config = dict(
    train_examples=203450,
    layers=10,
    width=128,
    beta2=0.99,
    beta1=0.95,
    precondition_frequency=20,
    max_grad_norm=1.0,
    lr_schedule='wsd',
    decay_fraction=0.3,
    weight_decay=0.2,
    adamw_weight_decay_other_params=0.05,
)
Rows from block 5 of a small image diffusion model, named by matrix and row number. Rows with one number belong to one neuron. Each number is 128 + 24 x the weight over its row's rms, rounded and kept within 0 to 255. All counts start at 0. Numbers have three digits each.
Before each neuron's rows are labels from the 100 images, of 14848 (inputs lightly noised), where the neuron reaches its highest value: "colour at peak" is the nearest of a few named colours to the mean colour under the peak; "responds to" is what is common among them. Only what is clearly more common there than usual is listed. The data: photos with spoken descriptions (Open Images, Localized Narratives). In brackets: how many of the 100.
# fc1: MLP up (model.blocks.5.mlp.fc1.weight, 512x128), inputs 64-127
# fc2: MLP down (model.blocks.5.mlp.fc2.weight, 128x512, transposed), outputs 64-127

colour at peak: pink (26)
responds to: text has "sky" (58)
fc1.466:125115162101141123092112118113074102107099142183104110130093131128127121081131095135110098094141123138133131136123099107135121136185103089095122133144147133102130120101097131163114117130115141
fc2.466:159125090140095125154136123082131145143088133102136138161156116072133131161138102108161158112110123171119113125134067120108158144098112133101093113134094107121147104144135097111159106146143093

colour at peak: black (64)
responds to: text has "holding" (35)
fc1.172:069129158098140101132116119147122097093099117124114126132131082061106127095107155102137083115100123078100128138112093115106095112111107100128115112152090155104126113116126125092091160145104113
fc2.172:148109117127114125093137128108104133127136104100155119086124148162155090148164095115112114130159132158162170116134124155118175146109120126169133092086123087117137129138097133134128128125116128

colour at peak: black (38)
responds to: text has "lights" (39)
fc1.411:141135087120120135108156127092124150132133096105093100107103132072078142107128118118144090157142136127101122131135139092121099113116107161102126145137115113098092110094106114143086109162107079
fc2.411:128148120107152117122136154122118160141160106151124134104144144082108109142136090175130137144150136130113123157161127103145173105150120135094100136141162129122068135116129128141085148140183132

colour at peak: white (54)
responds to: text has "sky" (68); text has "trees" (55)
fc1.339:139109099122129132124104162061172122106112121123099111101140087152120133084154121158141141153113118126128097120090113130164126143136126118115123138105106102127103149131103116123118114138132188
fc2.339:076145113121100117137164087132103097177116135119135150156145104109149104103101114142119199117120109101118112100145137138119146108124109152119120134136128126112145129094099145145147100103160111

colour at peak: blue (61)
responds to: text has "sky" (51)
fc1.277:129121134092135099099094112106110138102106120083098113138135068119118099129146134090115101130106109103095090107120134085135069128130115128110111107101110098121090114104128097100117111105101122
fc2.277:128122145152108105125086082144142137165125153172115114122117149130129157118135133124105116136116136153113150120144123128110160125161112139154089102127159144153144154139088149116117109124155172

colour at peak: pink (46)
responds to: text has "color" (32)
fc1.16:119168125105145141155123124155143145118108137142096121135124100124109084095103124151081134102118103130131081132102099159121125146139093111121156115152106115088142142156111131112062122126159135
fc2.16:127128115137161151133146099121122123120108098151094089118122103126118131071168191139124114130132096129144131137123131173163117123102135084101128159107137133145129140138095123155100075105094093

colour at peak: pink (26)
responds to: text has "wall" (46)
fc1.193:110141093127124108115121128121123136129108157126092101118150127105099139113114115089104137103089096110105155137091129126120098116103065122088131121112112134132140128112130135104121116126133112
fc2.193:137165145106122169102128118120090133131150151084101116154114105132128112089139134115120115157198098139121130144143117137167107183118162126151118152116104126097118058139105123159115148119094134