From a checkpoint of a small image diffusion model.
Training: soap at rate 0.0052, 9100 steps, batches of 256.
Data: trained on photos with spoken descriptions (Open Images, Localized Narratives), 203450 training examples, 11.5 epochs.
Rows from block 3 of a small image diffusion model, named by matrix and row number. Rows with one number belong to one neuron. Each number is 128 + 24 x the weight over its row's rms, rounded and kept within 0 to 255. All counts start at 0. Numbers have three digits each. After the name is the row's rms in percent of the matrix's.
After each neuron's rows are labels from the 100 images, of 14848 (inputs lightly noised), where the neuron reaches its highest value: "peak at" is the part of the image that holds the peak. Only what is clearly more common there than usual is listed. The data: photos with spoken descriptions (Open Images, Localized Narratives). In brackets: how many of the 100.
# fc1: MLP up (model.blocks.3.mlp.fc1.weight, 512x128), inputs 0-127
# fc2: MLP down (model.blocks.3.mlp.fc2.weight, 128x512, transposed), outputs 0-127

fc1.447 075:143114136094118161104124085164127117126109134122127069091077136129100088151113171099121140137124098145119122098111127123128095150077142123130127140149172156095118146104111143169130167137132108120122143117114142083120160113135072164095129124142108092115109097119129121146128161131114147134125160125152153105095174110115169115099087114158158122127112104139134171130120127125146157067110
fc2.447 088:136127110134130113139140141081111132126110137134130206129158118139151140147125133162097118123136174129111129155095150160112171119150128168164115120081110102131118082141127142120134104119096122144149090127132139167138113163113170083152151163097172162129158149115138144154132101132140117119128090122136137133139087110120070129184120167110103131123154146134124087131147103078140132147158
peak at: top right (45)

fc1.81 134:114153084129132148114170101118149115128101157105103149099107111137098093122151173154099125100111125128155137088097147127126076102103124162114161106125089122156108135107130173102164136134091135141156130126078152110129130114187088134083126112154149170127138154088124134135120122139121066098155146109099136130127151113112104126119088195128143123126116140111125110146114145107140150120106
fc2.81 129:133160106142146163097143122113150120130108132084150158095160122152117080113108168156162118113141147127114141112064151127100071142095158172113091158103084132119123123098133151104103090121072146142122121093103162115115146140153142146124142158125112173131148152096125160138111164124137070143124138150121135141124114128142140107144111106165145137114109119128124126164180114142149116095129
peak at: top right (78)

fc1.452 090:178122150100126150100138100160130108156129096128096127093109097113128124102119109137144071120177145105120101123113151096108103128152131114135121139147121107109121126111122131111084135088170152171119119130094163131108118096122117131108124152146128120093121174188118092181142158118136126159096126125159127151161094124134110123120105132097122149153085147158082139144135170165096093116113
fc2.452 103:144121129123129126129122114082139141098136101102084115139123092136119151134112102114120127166189102153119155125129154110139141152132134166159089093114123139139115139166134157145113145146108155162141071136086147136114150117100132138106139137167110143137123163148144089114169099166165105100093145124166123151089115123093149150148151134123150154096136110167164175085085144117137105128097
peak at: top right (29)

fc1.11 126:126122124146109114151108113125091134161129124117126154134174131151149130150124085151171139162128084137099155194124096145152146136116171158136117144125135165115154152146107156136131154140103131115127155105113086156132137117166147136120145134111110109095159119102091147118122129100139096145168172146131175146159131153141136073126199128138111097091122160101150119131141166146143165136119
fc2.11 097:098112150102097132164112134165102157148122097128176116146150171181132106175102106127126108130084122124093176156093146161123126139096154133150152185125096155120113100110143132119134128171092137101105140096114134128104146079126102122137139144172116094129171129128141172088115120121135122112164162116122143126154141153114098085087138107141119129105106124147163138121126148114111130116103
peak at: bottom centre (34); bottom right (30)

fc1.383 111:124145100155103088108113142150114149155171134138148166104101156097149149146137151117118108133147176126098134146124141129169134111145125125159155124143152099106119134113151093126109098128142133130084063150139107136136122117127107132141129121137121117163130158123113160120181129123148119129143122120155163152094099191123101145148130151132094195152121121179116143171138125103193162102125
fc2.383 098:122171144133126139084121147118090124146134131112132156147128141118157139179127160195126126136150155143166151170138132135168132100129173089120128110151210133125128115119151126119135133094134112084099132137115104130134084150161130149098144097107120118058128101167156120107151088146131143100144149115118158139123105104147128132083114097142110148121151132130111165131099095117134124134153
peak at: middle left (27)

fc1.130 096:113114162120116124121159160152110093123118091145125136112160172130146099124155133145149122161113107134166131134111110150113136149116148141127115112122115121158125105100165134108164103152148123152123116113179151161139143107128097115082096148152135064114145169135107127155163103123154147148122118116123121139150106132162136121100128144099136142133073156096174166118141153087113038137133
fc2.130 089:097102161120115097142118155117119136156158073112129141083171144138075114117151173199123113125147149134103133145079144148126115168159148137143128129105121159127097146158157128096125141126135177148147098115174131143146108127115096124146087179134131116125149152134142130097152107100122129144151140108163150118158113133184131152106109099136135114119087132148124126143165109124122078135117
peak at: top right (35)

fc1.91 095:138125145189102121125079135135081165134132140127091130159128175128131149142124162138119122158100147151179118162121084096118120130082113137131090123128128123071124081155107155141134125120156126164107144146104123136123171109136153133115085097096101093154136136080143075136133120113123128125143116157125109104135136099113168146148137097128097114102136119119130085115144181152146126144156
fc2.91 093:134105138105134164120115101157131127145166120087150109133117137141136142143156135092129140113164139108120170106118137143088123109172120129145157193122119115075105119146135143085090128121153122139152112125147110111117109151150077092121158107144108159117167111134143145093159173152125156117119133075136148158117145173123126112114153147087109098142114152145109104135094128166165093175138
peak at: bottom centre (34); bottom right (27)

fc1.234 100:125116148117166125126085139151137121150142128150176136106130158137117081141146134121129106115086106113165113139103109134101067141138073096121075125140140165111145161082137095073134143139120131113145113070124088129118152109129108104135153160092179130152105134112123116142084111117132094114128107120124100146093105098106135117094155148117105114124098122118110131139092075136113144149135
fc2.234 092:126177113146177167118110107145130164144095133129157115138141108144131114162077090086144113115113113095137148132149113130136147125157144102116164147119135144123143097107130111149139149116133149077068139133133103106151138124147138146151127120141094134108100105102148145120091151167082119105125097152143157166134155131061154122157167128117109147108161098110127133124140153135150196139140
peak at: centre (28)

fc1.468 092:129140125220119121121081135128097149117144134112097121143103170138128134133116163130107105150143172161184113142100118113107102111075114136137089149116091118080101100142108160129153093105130139118128135143119149131113192102111141120121110102108094140142128135086164112111142113119149145113122114147102115130127126114124170125152133085135101126109139113116126110138165180143169103144155
fc2.468 086:134101147089105163116126140133123117173124105103106129133151156139151150156158132122135166131134112123164152087134094127113142143132124143122130186152147142054131096167130167099124124096144108133162113103142092121140119135146091105120127114138113103136164099140144121113152181124125127144133139076155132157093139160101127108118156164075108112139153160120078107117114128182127103153140
peak at: bottom centre (38)

fc1.353 101:164079196131124078112114070121111129101134121099138146165132148124107187127117137097152093091141122118081122166093120083155103136114160155137142154130132131085101106151122132099128145113124143133137146159127142105131120160145150111129148113125111171169110144094138072107100118121125097110145124151103164142168135100118164149129116136147143109111127153148094132135137149097132144122104
fc2.353 101:106084137120130126152116145157121118142089139121146177115131103162164112103085112142163086114135138154146104134073116152108109076164095096111141139081132116111110111177141144131149150141173112164149138133103122116114129131136117146136152147117133153087145148170128169146130122110117098101133124154124112141131137122124139105180090097100134116126088158187130163113157153157129125160123
peak at: top right (40)

fc1.413 093:119132053126114120106121118135120104072166092111104132112140122140135123114136110146120129125147155095147106152087120134157106139118098130115149155124180074172111097093146104083151135138151103119128124122129090109094162137168133140119122105114111086128165129163164137118131109141127157152123144115139130148076135154106163111167135110140145135180111119133157151172093160120144127111160
fc2.413 085:139163137128116114144065180132126128122163087109180136128137082142094101142139153149086126134122183118115122137101187129129110114135114134115165117116157099163116143167123125103151156127181127136150147164150101143148123146125114121176127160134114134129116119121136128082120140121129146110152110117083153121105103141097119144085123100148114086122158083162126154157106096159109112145121
peak at: top left (35); middle left (32)

fc1.314 097:133137100136128163104167179145115143097134132122104106073116118144119109155144162145114139183121124153160129078117164113089172151092109143120130120164092149132108149155105118133155144112106101116106139098113147116130130142076109119122127099167098145117144109120129116114123144110076125124094092082145133123136123102109064129091131076142140121124120132128149136118085087149096140116144
fc2.314 125:116133116164127096129146116097131142132209085123109169097146111115120119161141134150150169105116094131089146147135146137114122132125165139173140128122157117137128133128146114078140211114158107102145135129142160154067103135141147115132181147132112132146118125118141111067120166083139100121112158108142117143151106124111151172113151137120115122126134119151101133115095144118127107102118
peak at: top left (28); top right (27)

fc1.308 086:134127096127124130146171109143139116151150122139116130109050144159138120131157133125110063125111140120147121090185087123112130124093142133116134149141140149131091150102108134127136081170122133093115150106116089098122097080162086121127141135133143115082142155140120134152093152144137165152111141086146150112170111168133145132087118147130152104157146136120115087100098096148138149120152
fc2.308 092:137170108123148103099112125095123156122088154130136164171200090128110141119136152110136193118150159135134107175109156123111143107160123122162088120108136116142198164139132113123118156102125128152166121126132132134102122121099171131112099114128143109177142126123163098099158133164137120143104114116135178144139144098144093134155148091119117168131136130113114119149135149110150152146147
peak at: centre (31)

fc1.351 073:137126135134165145094121111147068114107142108093146097097099101098149138134125159114125123120103145118125133108107127136147154111099129099135103107143133128110138147172079137087106132088141123124119122144140117142137117174129148124075130106134101174161100139124088140114135109134122128047095114127109152092167126101136142146117058106132141139094131096122128173137121090119163138090134
fc2.351 078:043139113120120117110128116132155101173142113159125157172128133137122140104120121102152152093180153109088119147123134098153112140142178118175134130169122100119149128107114153134124108140123135115124101088166130135098093130152101071105171154119156174136134118108136133136136156121145134130165163099163123103113132122114148147098121158133108140167175127098110128135129116111115083109111
peak at: middle left (35)

fc1.306 094:135113128132117110147122157132124169144174146151119138104121095102138110112111093140142106162109143111136115118089150118096159133088111121121119157186144124153121112117110082139150128151147111119150076175139099116142123149125115115153133119140104136129122093185117100100117133116138171162157194129172133101078127136152133122113164147112135131124170097141106133125124121141122143143046
fc2.306 096:160129129157155143114100134141153113124139118098159144154144091140124159140100128139147123146139131144120115141115118125119083113121116135114095096100107138110134120151152119142113135100128154096101162097125127105124116164102178144160181123085075165176165117143159162124114142085124140131119090101080150143175142149154135115134106056175152136135103135135111152151112089140137126101111
peak at: top left (60)

fc1.489 081:138129171130110106157142153119120169145123136094162173142112113114154161092132127132128100101112142122109123142101104124168116075168115153076105122111098115073097126135118143081118082130124123136115118163111114122101103137108138096171149123122094170140139149153113172123129115128136086098094157155107112130161085136165128156148109093122114104113114117114108141132169100142141133138082
fc2.489 081:111102102151148110133123132132127107146144127092113125142146142112081120142113105113123155159060123127150136147142137092133106183097135125150148156168135134159156106134123099127138188112122139090073130102116131130107141097118132140088126085160114091158092090120102110139153107103100111124116108054159150108155120129120142124096165140114146124104151149110130133105093086161109118134142
peak at: centre (32)

fc1.30 092:105159127115113100136130128140114128103160116124170168138075130103098096141137100087126132139185146115147133159118139131125107094141116080132155130100139136146093110129120153133146138148161129138159095148115117133106167144114133101116158144141113129123177108135147159079194112159097157139109156120137113160136096158073146075114088120150109113113167124152130151158124097122156130116121
fc2.30 100:120112126080115113130112144119151115108141067097130111142107134134105136118127138105102160127077134174128109153123143139145115089174088192122106135156106112141089180147149165111143125178108132103084104100118071093112130156130140135117098104119108136156103129145163096145091152123113085151158125106122117130120086100135087161123118121122158139111121145135124108126163126137152131148127
peak at: middle right (33)

fc1.364 072:145125136142157132101166102153159109104140097117116125080150147127084167141145092128166129122140136112158133083103128120180157094130153119097117090162127114123116114174159139125088126103130141112103102128147171098148110149124131121129167115157113152126117193135112084144138121125112130110109113166174145145175114111108131156157137155102124142135119148103129150152106151159103071111124
fc2.364 096:142153116115146130158134119094118104131095131125109144144129119162144119135104095043111125112153133152131149157082117100157110138150103101163098112133138131103145125118131164108128185151093110189135106154130142145117090102103126125107130156120110145150111144151134147104177177143145104122116149116158132089125123114147115168169101079109123151158120135152166166122123161156123104142126
peak at: top centre (28)

fc1.33 084:127127177121147120102117115139131101085096110114146146160130155128149127110143109088177108086152128143110137172090126099144092135138115107138129144132146131121090074150189141128136123172121141121151102164140157116122130139107087151128109126140077144153148090121167163108135132141108132125106142116108153122145107151127179082144119129150169113121130123139124189145149133088161139134083
fc2.33 084:113118132152069074103107112114075134100108078127139155110154127129064117118118131080105113161160108120143106156107144103086108139125144152104132131083108126105156116123117124136160147110156105133152143174134090073078141136133144133139128135135146078138160131146154131106113105105103131108123147130093141171124147115114127119148122108103147092152148140160111140129159172120121110107107
peak at: top left (28)

fc1.357 092:136102153104127091172150152105088152142139086143150117139120166069140129160128140100106142133131101160152126136138122143107157149139154151167117110142175147131112105130122118151103150144150108114151093119169104111130107105100063124171101112151145122134130108162120094112117144161145175129146135137174113091089125089124117122125145160145113115140153114147103128102110140125076167159105
fc2.357 094:130094167166151125116170117117105114103138121134153139112134186105151110130108138150143093134190115148134103148113133135118098135138144154141105138131120125113127116114112144138066129131124151123104088072168107119124121120143139129153113115104072162119157131179122132148089171123136155137096141167124107116142113106119140112165141063188109157144128102110136147140161167138123148111133
peak at: middle left (42); top left (37)

fc1.199 084:136115138102101121126116131108111151107125157139119116128138121105125124172128134144110108135084112140183170116133108091097105117140060126135159075118139156152114124089131108128154108156121113147121109153099105094119124080098112166087082135112094089133111108123158091121117104115132122099162118145116098104077112112125142102132080100118092108102088128142112129088159133145160135155126
fc2.199 092:155116133123113101105172103114117135124129150144104147124115162101162132100132148118178130139155120110081125130071133087137123111126163156145139175131138113119115140161165151117117116140125140123130137099173132119093117137157138093108180149114109150111167162117132133160112128117118108166099128128162131145156096110118139138121230192114123118153154120106141107115120126121108098134108
peak at: top right (28)

fc1.382 082:146121137101132108088156103126138155120090140178140127128110144120104137135118094152136119127125127143109093142099141148144156144076163109135145085114168119192135145128119111150131149170120162098076168142087129104111131129126133145094129153148155124131110117137112120138090088114092143144108143127166147150145128099126160111129119116156130141119086144168132178148141107082111193095124
fc2.382 090:099109106087130124170170122115126110105113143143187146108151114127123102137100080126135130105127079137051128151132153119117167134169125172117156120135117154205162160101126083150130110121095115108161117133131129123121102109119132123133152170112192163117124141156091148151137136121135128123098119131160121121153124137158091112111115135115145133141113158125128151115145106087110138110130
peak at: top centre (35); top left (32)

fc1.194 105:085130143131124133100087132092114141098126128133139167142131163142100132139139133149140108096148148088103168144084108108091150114136159137172154161118138118100085153174119099128102114144133115129105129139065132126099166158126166142089126107122137111147168103093107156098141125105104133115138133152127158149152181124106124127091141125115123147104108166122124170153134155188145137154144
fc2.194 109:117138137112124152105149137139114135117116138112134114122159108143141091134160139101126133124153154099119149126105090162137102140144127115108151153141122118137151177165114103133080141142125114108124131157130149129107103144121115135098139112135103109092130091147127185112142161156088129145098148076098158117157201135113116105071123128090131122082109109101171184131108071134140092112110
peak at: bottom centre (50); bottom right (39)

fc1.401 111:102126166101117107132129092147104169177122172158153126120114191111112104128157136119194102130131143146120158138102111127117126103170166095171115134139108144096097169131114124145106132138129121110134140096109177144086142153148143123112126114129125131123122125102111119115112148106161102117130121170138159105167096115140137120096149125094118147059092141135121089132154172138120120095120
fc2.401 107:168151141147144113106128168118149087127163089068124104120133082146128169131108130145092125125090144094113110130122168109138116143106108162103182149120171090145144127129118147093124158126154164160100098171138090112144120139127105119143145136112144129132146088131143144133135120140107158141143127078105119109111106163129148128123122116178122102187159120151153158153121093120123150155150
peak at: bottom centre (28)

fc1.410 091:097134106136155109091154116138118120145163106125121146172114091136169122132151142160125091136137109149115143138113097124160138157136107120155144134124166114134145050116089166110166151138114176141164062148168167111141109141153106104129159148105120165143157176149131127116152102146132159116101131141125126105111113130086161119148125084117136133164143117141135137152158107100143131103101
fc2.410 104:106118106112112167178133094156105147119131151164139098139119151108126106118099097079155110129132136117121166122112115145118137101133137064162120109121066164118119133108103117173133114114129136092117139091117132112128130139146135133142096130162123098162144147124116121115169166145130099099111125131173125144149137119139129091091123147075126138058124115131131083126087166140085145107107
peak at: top right (28)

fc1.297 116:174097131188128108070169163142150142127101165119150165132122129135116143122121126084092079119133120139110110123169151138174133127156125132107158147168105117121130135144165122157149150120149121129167127106110134113127127134158101080109177108118108156153121120113112091166142142116129135107146152134141098094121176107129106129124059111150102110164130164115112142106124123119129099138163
fc2.297 126:090124117084153150153119087126092132138155134126081119104103182125139126173091136136152218114123103145126139171081125089113121089109102119100131148136147146128125130124092143123091124124084134147092146173139141140161100098113127132132102125122147098110118147176136165124117113112128145140110112121097140172149084161127126126134144132123144117103127107136140114151130094160105134116088
peak at: top right (44); top centre (27)

fc1.287 098:153082143098123107102106115167139109134108095127110147122133162122102110173114096144145088159192148118117115142100129101165126149129151139133110165120102097100106120113145124130130163110127163149120110095081126115148152085158127110102134151119116174118111172178155091152139145138171111164109138156154144130172092142104092142132158144109108146145102171156134146123131143153128128129123
fc2.287 103:147128168145192160147124131119160126120110148101119110153141097139175130123131107083096118119149098093108137103155115145117128132113102134173093138116129126105153183128136139155136191133107174158162118132142178166123134099131125140093142160159141113157099140142117109154119080121185155099128100133076140110095108109140129121113107143118132139128132110129167145133132142134099091152136
peak at: bottom centre (27)

fc1.444 118:200089144137134148131118139103120116140139122117110110146109133144115150126089151170110125100117120147114086163160127116123113114090104178116159122167142059147169142141150132094150149152139129112137109112105108077147148143124132140123143127101119149122147139142104160114122174146099152133133104115154095183096099153102167102122133150136111087158146122141143100180142113143121088115122
fc2.444 093:064149116123104076146138098162132136133120141124112152098154132102131096133149102089144148158140155108137166112102124129124130133141140118097126137112143192135095109102109132150119126092118141140133152126154141165088113092147098121153132139171119130152117129103122121153162104108151131128121124165079144080120166109144139125140130112115170190147108128144094162069137107139145172138154
peak at: top right (28)

fc1.375 083:165135157178131137095117136147110151100128134114114139141122145107099158114118163142127138138146176148174113128109081109074095124101118133106104144124130143059095075160106188143173110124118157140067141131113135123080163119133128121111108089114118146139140111137155120143119130133118171130142110146111130158139147154127151136133119100107121139128087149114106120127168160154163133104155
fc2.375 081:106132146161112116100122106148066166125147128125095150121135124117096155133113127126099137131165178149188129118128084134108107128131093133148100153098143118072127092144141189114164122110127138103122126111121129146131168107142111108124130124117118098107127099117145101120129127129127106139162123148138090140094106147138107146155179148082093112121161190104124088108116157151143100138171
peak at: top left (58)

fc1.318 093:121122131136089119131127161171135106137139145103125168105164101081178105135156143119121084114124145106123134150105144163144117122150163136165182141122188158121114085126151108109148117124120119127087111162142114111157110137145117103164074088146089089095143141122088150121142109130095128106130117117158127155097090184138116137126153099167128133137131144145112133157114118110158138105150
fc2.318 090:144165156167152171148112112113164090149120143120157124141125095120118103104139076121095132097176117109095115139139180117137085099150145109099131103136186131123142121118145160122122123105097169126165134122127126099123111157144155132137130133136130122090119091114181091091098098141156181125101089139101099139107108082133150154111105108121133106129138101110140126133120109157111127162143
peak at: middle left (32)

fc1.333 139:142124095166141118122126161168137129075156154083134116126140149144153140107133116137168139138106151125151082132099107083138124137091111084151173123140139103150137127104144109138096137135164118132187121167119116129133142120158137125152148115118122101137173131122142156136088139133127158142130160104110114139110115144133153114156164120146124099187083114097136169157079163101150092091126
fc2.333 099:134138109153131155116151191125128177079150081068167134121151123153176150153117119176145139121132177123130126099090112097143137146121120097145147149096127090134105147095111111131083131129152103106146124144088101125131137115140093141158134151134133118136154115156127127107138118149127101146128190120113124160140110112127114137155116100170096093147123118130118151183111116138097140159157
peak at: middle left (27)

fc1.440 107:131121179099115128153097118134129177097127124063117127136109140099156116147158100141137114124138131175145139103131132146123080136157131149152132115138156138167145175105168106131130137146093114111158138131152125109133103146093043135094102120143172174133138143081143129142156130103111138095146149121147104136125164122102088156154139151142125145150153087126115119146144125127114154123088
fc2.440 110:134093157115103099146108112128080162130144084129090118139085141098127133144164071149109121158152104140143112155174112124140142124126126107153136116102185145152173114131120139155143162150157116126127115166152094155132118094126083122105115128131166094108137124141115079110121130118136149124133114130164121095133167134106116126132169159102088121157166135087130090124116148104086164137131
peak at: top left (41); middle left (39)

fc1.370 119:104134077142142105144118118127132155140118120138136130154142158155158093155159091147086130123124113129128108155119114139148087084142133148165101138151110102116113181118122085132072117117155104142158076197135118092121122158133162120128135121102070113111142155105117161151168131145129091107073111117128131100151137151123153150090115147123162117154155122123113116094128139128111120157143
fc2.370 119:138134138092119141131159110127127110101130146128155114108110089109109158104091130109153140112145120113109140109144141114125140158134142118096170109101153156186163124121135167169174126142095133089107161088148112162144113118132107121148144153156183175132111117166097116105093112133107166116156157126159141148128108127158102112139119136132126146101112144147157171152116125095137149070071
peak at: bottom centre (38)

fc1.64 070:156111123160120117151113133154153114124119150116158117141122156139094113141145120148144139102154139134146170139161115112150093146131115147124171150110132118146170142145156106141093117076114200077126164174151134147142116157115161136150123118127134097149146130136130166108109163136154121078081093118088130149159125124134114125149139123068120110129116122141120138121194143100164092101149
fc2.64 085:103167104110117150135143146134155117121133115128125141108119078109155105129138097100134167153111093124161171113125105127113113142125166173173111141141127137127116126104101118160127139108128109128118110095113135136139137124112073121171179135136122097122095137168086135152180093108134118174120169124140114113106160099153179184119135159182138143109154152133134070137110120131122143113129
peak at: centre (32)

fc1.201 088:126128088100111128125143137097161126118125169158092137123130121122100101148140097122110123111120088131122170123147159096105105096091135129083129127154098109167145103098144133122134150122127153128131100099132090125128109097167124101112143101089109111105160164117165098145140125111140126120173193137150114078106128178135124115145164093126109154143132112113177117086125135172119153173122
fc2.201 107:156102134153143121129094124143136128127131136116117120138117166077138139111106163106131134182119180140127103171077093152125181138145104119150129138164149105123133140146148113122135094158156094109138150152150164147094142128120125109083116158169119143142112088125106138129131113133161161125078097095114157123112112094108114131132102181148174143129098123119116108142137125109167069098137
peak at: bottom centre (29)

fc1.77 118:102131131126121107098120145143088155121127135104141131119135135141173120130130155172123114109133145157107116145094111134167142153108114153162145112136176127142118077083161098108121130088170107148120080163147109116116098138142118171109155061126136167166119144131147158081152168136160146132147148099121135114097083143122169102122150128146124142131099100153122157148134142098136124082135
fc2.77 125:114114140147143139132111087150124121159120183149095121113155117099162145088107102093105116133113080129097147140156150174090158136139128125126068147116103158119129148170084161147146167123114158157127144130139161126123129160112124127110099123125146119109151128112093119157115111112151100101101105120137103140139160093166150097112127146071138105100107128101182099118140098152118147144153
peak at: middle left (27)

fc1.324 099:154106130123171112087139141154158115168123106101146134105146113116101142130117108098108103101161091152155145132116112135132089143168103108084095088161129145132146128151185148117124153130128169160164115115155144092116144151107131125124150149094150155119115146148135076141151209097141095140139125132153111125137131121149139132125117168148138129163093142121108129114168119170109108141171
fc2.324 107:130086148152073150150139104137126094088152153157095163144118177155122129113156144141128169124117149155105118116122110146105127097103139148145149182128133113145137145072130131126105115113150107136102147159128153157134122129157113174147114104154122105159127137125147164128120050145144163106170119166142157126120133146122112132136104078128134131105159161137165115166112093114118122112093
peak at: top left (31)

fc1.415 083:142132108132102122095093076152116127111191112185097097085168147163092148110175123095159146139154118143131123140136136129156151139135149114141155154126134135128142122127176118137118125161123161129134123112116120063142128118116105121120116119093151085125174091119133104140086119135102161153135108133088121112137096189100157142131125114133136134126112105140134134147104163071135156136116
fc2.415 099:152159132151117120134134155104174136144098114132183140138164132171089092154122146194147120092128149178129146137123153148093162103105108092096130108109123120114167114132108143084161141141138105138140126123136137135109125104127117102118091160102161087098140115145150144138110119109163136119108147135136151153122122148119090090155069108105142164153130095138086126133110162154117135163123
peak at: top left (30)

fc1.114 086:138149139170144118105132126168110173092108142159169148149150185133124157136119101153140136131148144133113102156099115139126122137111138160122128100137121133149133158103100165174135120157134151132072114201091131132104132144133165141104150137122095167119126145145114130140123132126104165137083117122114133145185140162138173142104135103126124134132072156155116130092175142114142163106139
fc2.114 080:148112130137092124142150116149132177102116117151155125174144131152083118151100107176121139078095128141113083170094120178167118145120143149155131092129141116137122135118134136133142145146142145090114117159110162131082151106118137120160128145095108123117088138119098149139102083120132111131091101146152120110141130163149112124093131119131153143121093155168138142099132137086085178084158
peak at: middle left (53); middle right (31)

fc1.102 101:185119139139160116105083097167135127166119121119133123086151153144077139163133117117124154082128131148153124159062098154111125110143153087105132138134094153137161146115143127103107136123156168150097142109148118122094128102134144139092146140122137164144103166144134103138107140106121167147132136155160140115136100142128164165121129122126087111132114107155111152125136141215130143140146
fc2.102 102:131147153124100138122146150125128120116105145130142112167167176131189148114126143151106104142158173112158119113141102121137137118082081098122139116143134102165097099097140114126119117133151144139088154099086137129091156107124105123113136106131109114155112155136098142162139133123107131112163148099171125132125148165132138110102120072177096141122052156144141139159146158108152092124144
peak at: top centre (38)

fc1.451 069:132163150143155118121127183093104156111122139122100151117126169093121131176131165115114113149138128157193130090104107137092101103139164146181071115114115126113131148157136161141125134112159110133160109134126131096108140179091132142126122110118095174168115142107118120134121098148124133125122143129107134161139117139138116146160123084190133110093150126144114154089130164136104147149157
fc2.451 081:118083126149132137184140092140095158136129146099124121144159131145104110090144132110132173085164094110130103169115084128143110120164111182129147173123163089131084117115150104127089098135117122130109090144146112164105117099149118099111124113149167087106143096130128148142170147142136125129111096134169105093108136138094163110139144144087138127158125107108114120106128142164154121131147
peak at: middle right (32)

fc1.122 102:128083125160123108134101134089141158151101139118131118127151112146125083127153109121096148148082100127100114147136143121139139107156137136182109117125082095098133144064116163157123109116130140087156129110115152160179142114102116088102175113142090159142160111150100106121088120095114144107170179112117116150123158124122112080164136129133130120147145137161132138120106135122175140125150
fc2.122 118:115155118105126128126157104124142118099112120135148132119131119137120146123129145125111101144145154137125114096101082131128110124117159118107171115132138110099102138082107129105128067101153142188052154138159161108122154152102127161120083123132152155158111120177143085113117167148090127135066135139191111137166130151152157153127144135114100124140146129154096107131138141147116153105148
peak at: middle left (28)

fc1.263 091:148094082118085123109145110107130121150138118167129098110098134135123097138122118163116104104074078130134147120121113108107157126128089139131126109137116117141125113101093171152141084092136120162112123110116091113138114105112097118080134125094145109129150112123093112147115146090125112169176168112168137101111149145116108080104150110114123129117152083132108073095149146168123148150096
fc2.263 105:142162080102106097112130131156118134093126161112086115109158130104111150096157145082132099134133198105155136118115144109160131126100183098209130148126141120122081166115151133120138138147154138156112119154151156078121108157123113116110094151112140112129115122130130131114097137144134125111160120075153153084116114116154144124129132140138153132125113111105159144126105100153105135092160
peak at: top left (30)

fc1.459 110:157115117095126146119135097145145125151152125153123140150090129138108131118137119135093084121114140158144104115109087141141097107139119100099126091127082077141140087084158162134094167149131132155089123110111130081100108190128122134131101135132100108129110145140132093152156156111147128142117107123155116141149115098134099134182172131112154159101153169154139144110094120136133109066151
fc2.459 105:095121099151131110093132122142143128088091129109104131102150097129152161142144112093115107138146124118118139161124143120121152139110106133129124117173133216124104143148105101134116097103124121119168134136126124206145115074152124131090129127132098169130105136158136158078113078122072109114130116143119112142075133145125164156121109148119107099139108109125150104145165127129113134166135
peak at: top centre (28)

fc1.203 124:101128092085126100150124122094157103192106134115153126119129135132176104145161117121133113136145092121100157140123142115146162106131144139122163138136121116159137181118151044136071119151120097140133152137142127078124115140122181138122132130146100129145142159158145151136150160127118107105091124118146148108152144090115165129111092142131144112133154123132131177166130085115140108162100
fc2.203 138:143139129164113123130101137135104145130157117119125122147063113111131121108113138122124116137115146126168080126102086126110100103077133119130092106107144113111130097146111202140182141117168134124093152148138134164133173117137105139140119135133109111128099146115116092106106076145145110144169156171114132125110077124140152169161147142157103132121167101102157108096142170115115155132130
peak at: bottom centre (66)

fc1.380 092:133140143078109160135108129141140154117100121080118112149089122156128104160146115118146110133077125146130131122115133115112127153130138130152122132120153129131129148089160113126165119133092128111178149164120132099157102147121078149094147149152163148122098158028159116133179114120124098130141179123166138143098104146123110164143134171135138128146159121162115112120167111119123105135112
fc2.380 087:118147106115107156099110122135129144122105148080118123135093098172152131111130114122154159139103136124104114119157123105165132101171094094127172133087125103144145157128123098133176125127123097132149142182082147145160137125128103126105169140139183123107128164044133149136182091113098097129115150138118130138140128163118114155148129119123112107144150135153132109153129130118166110109171
peak at: centre (55)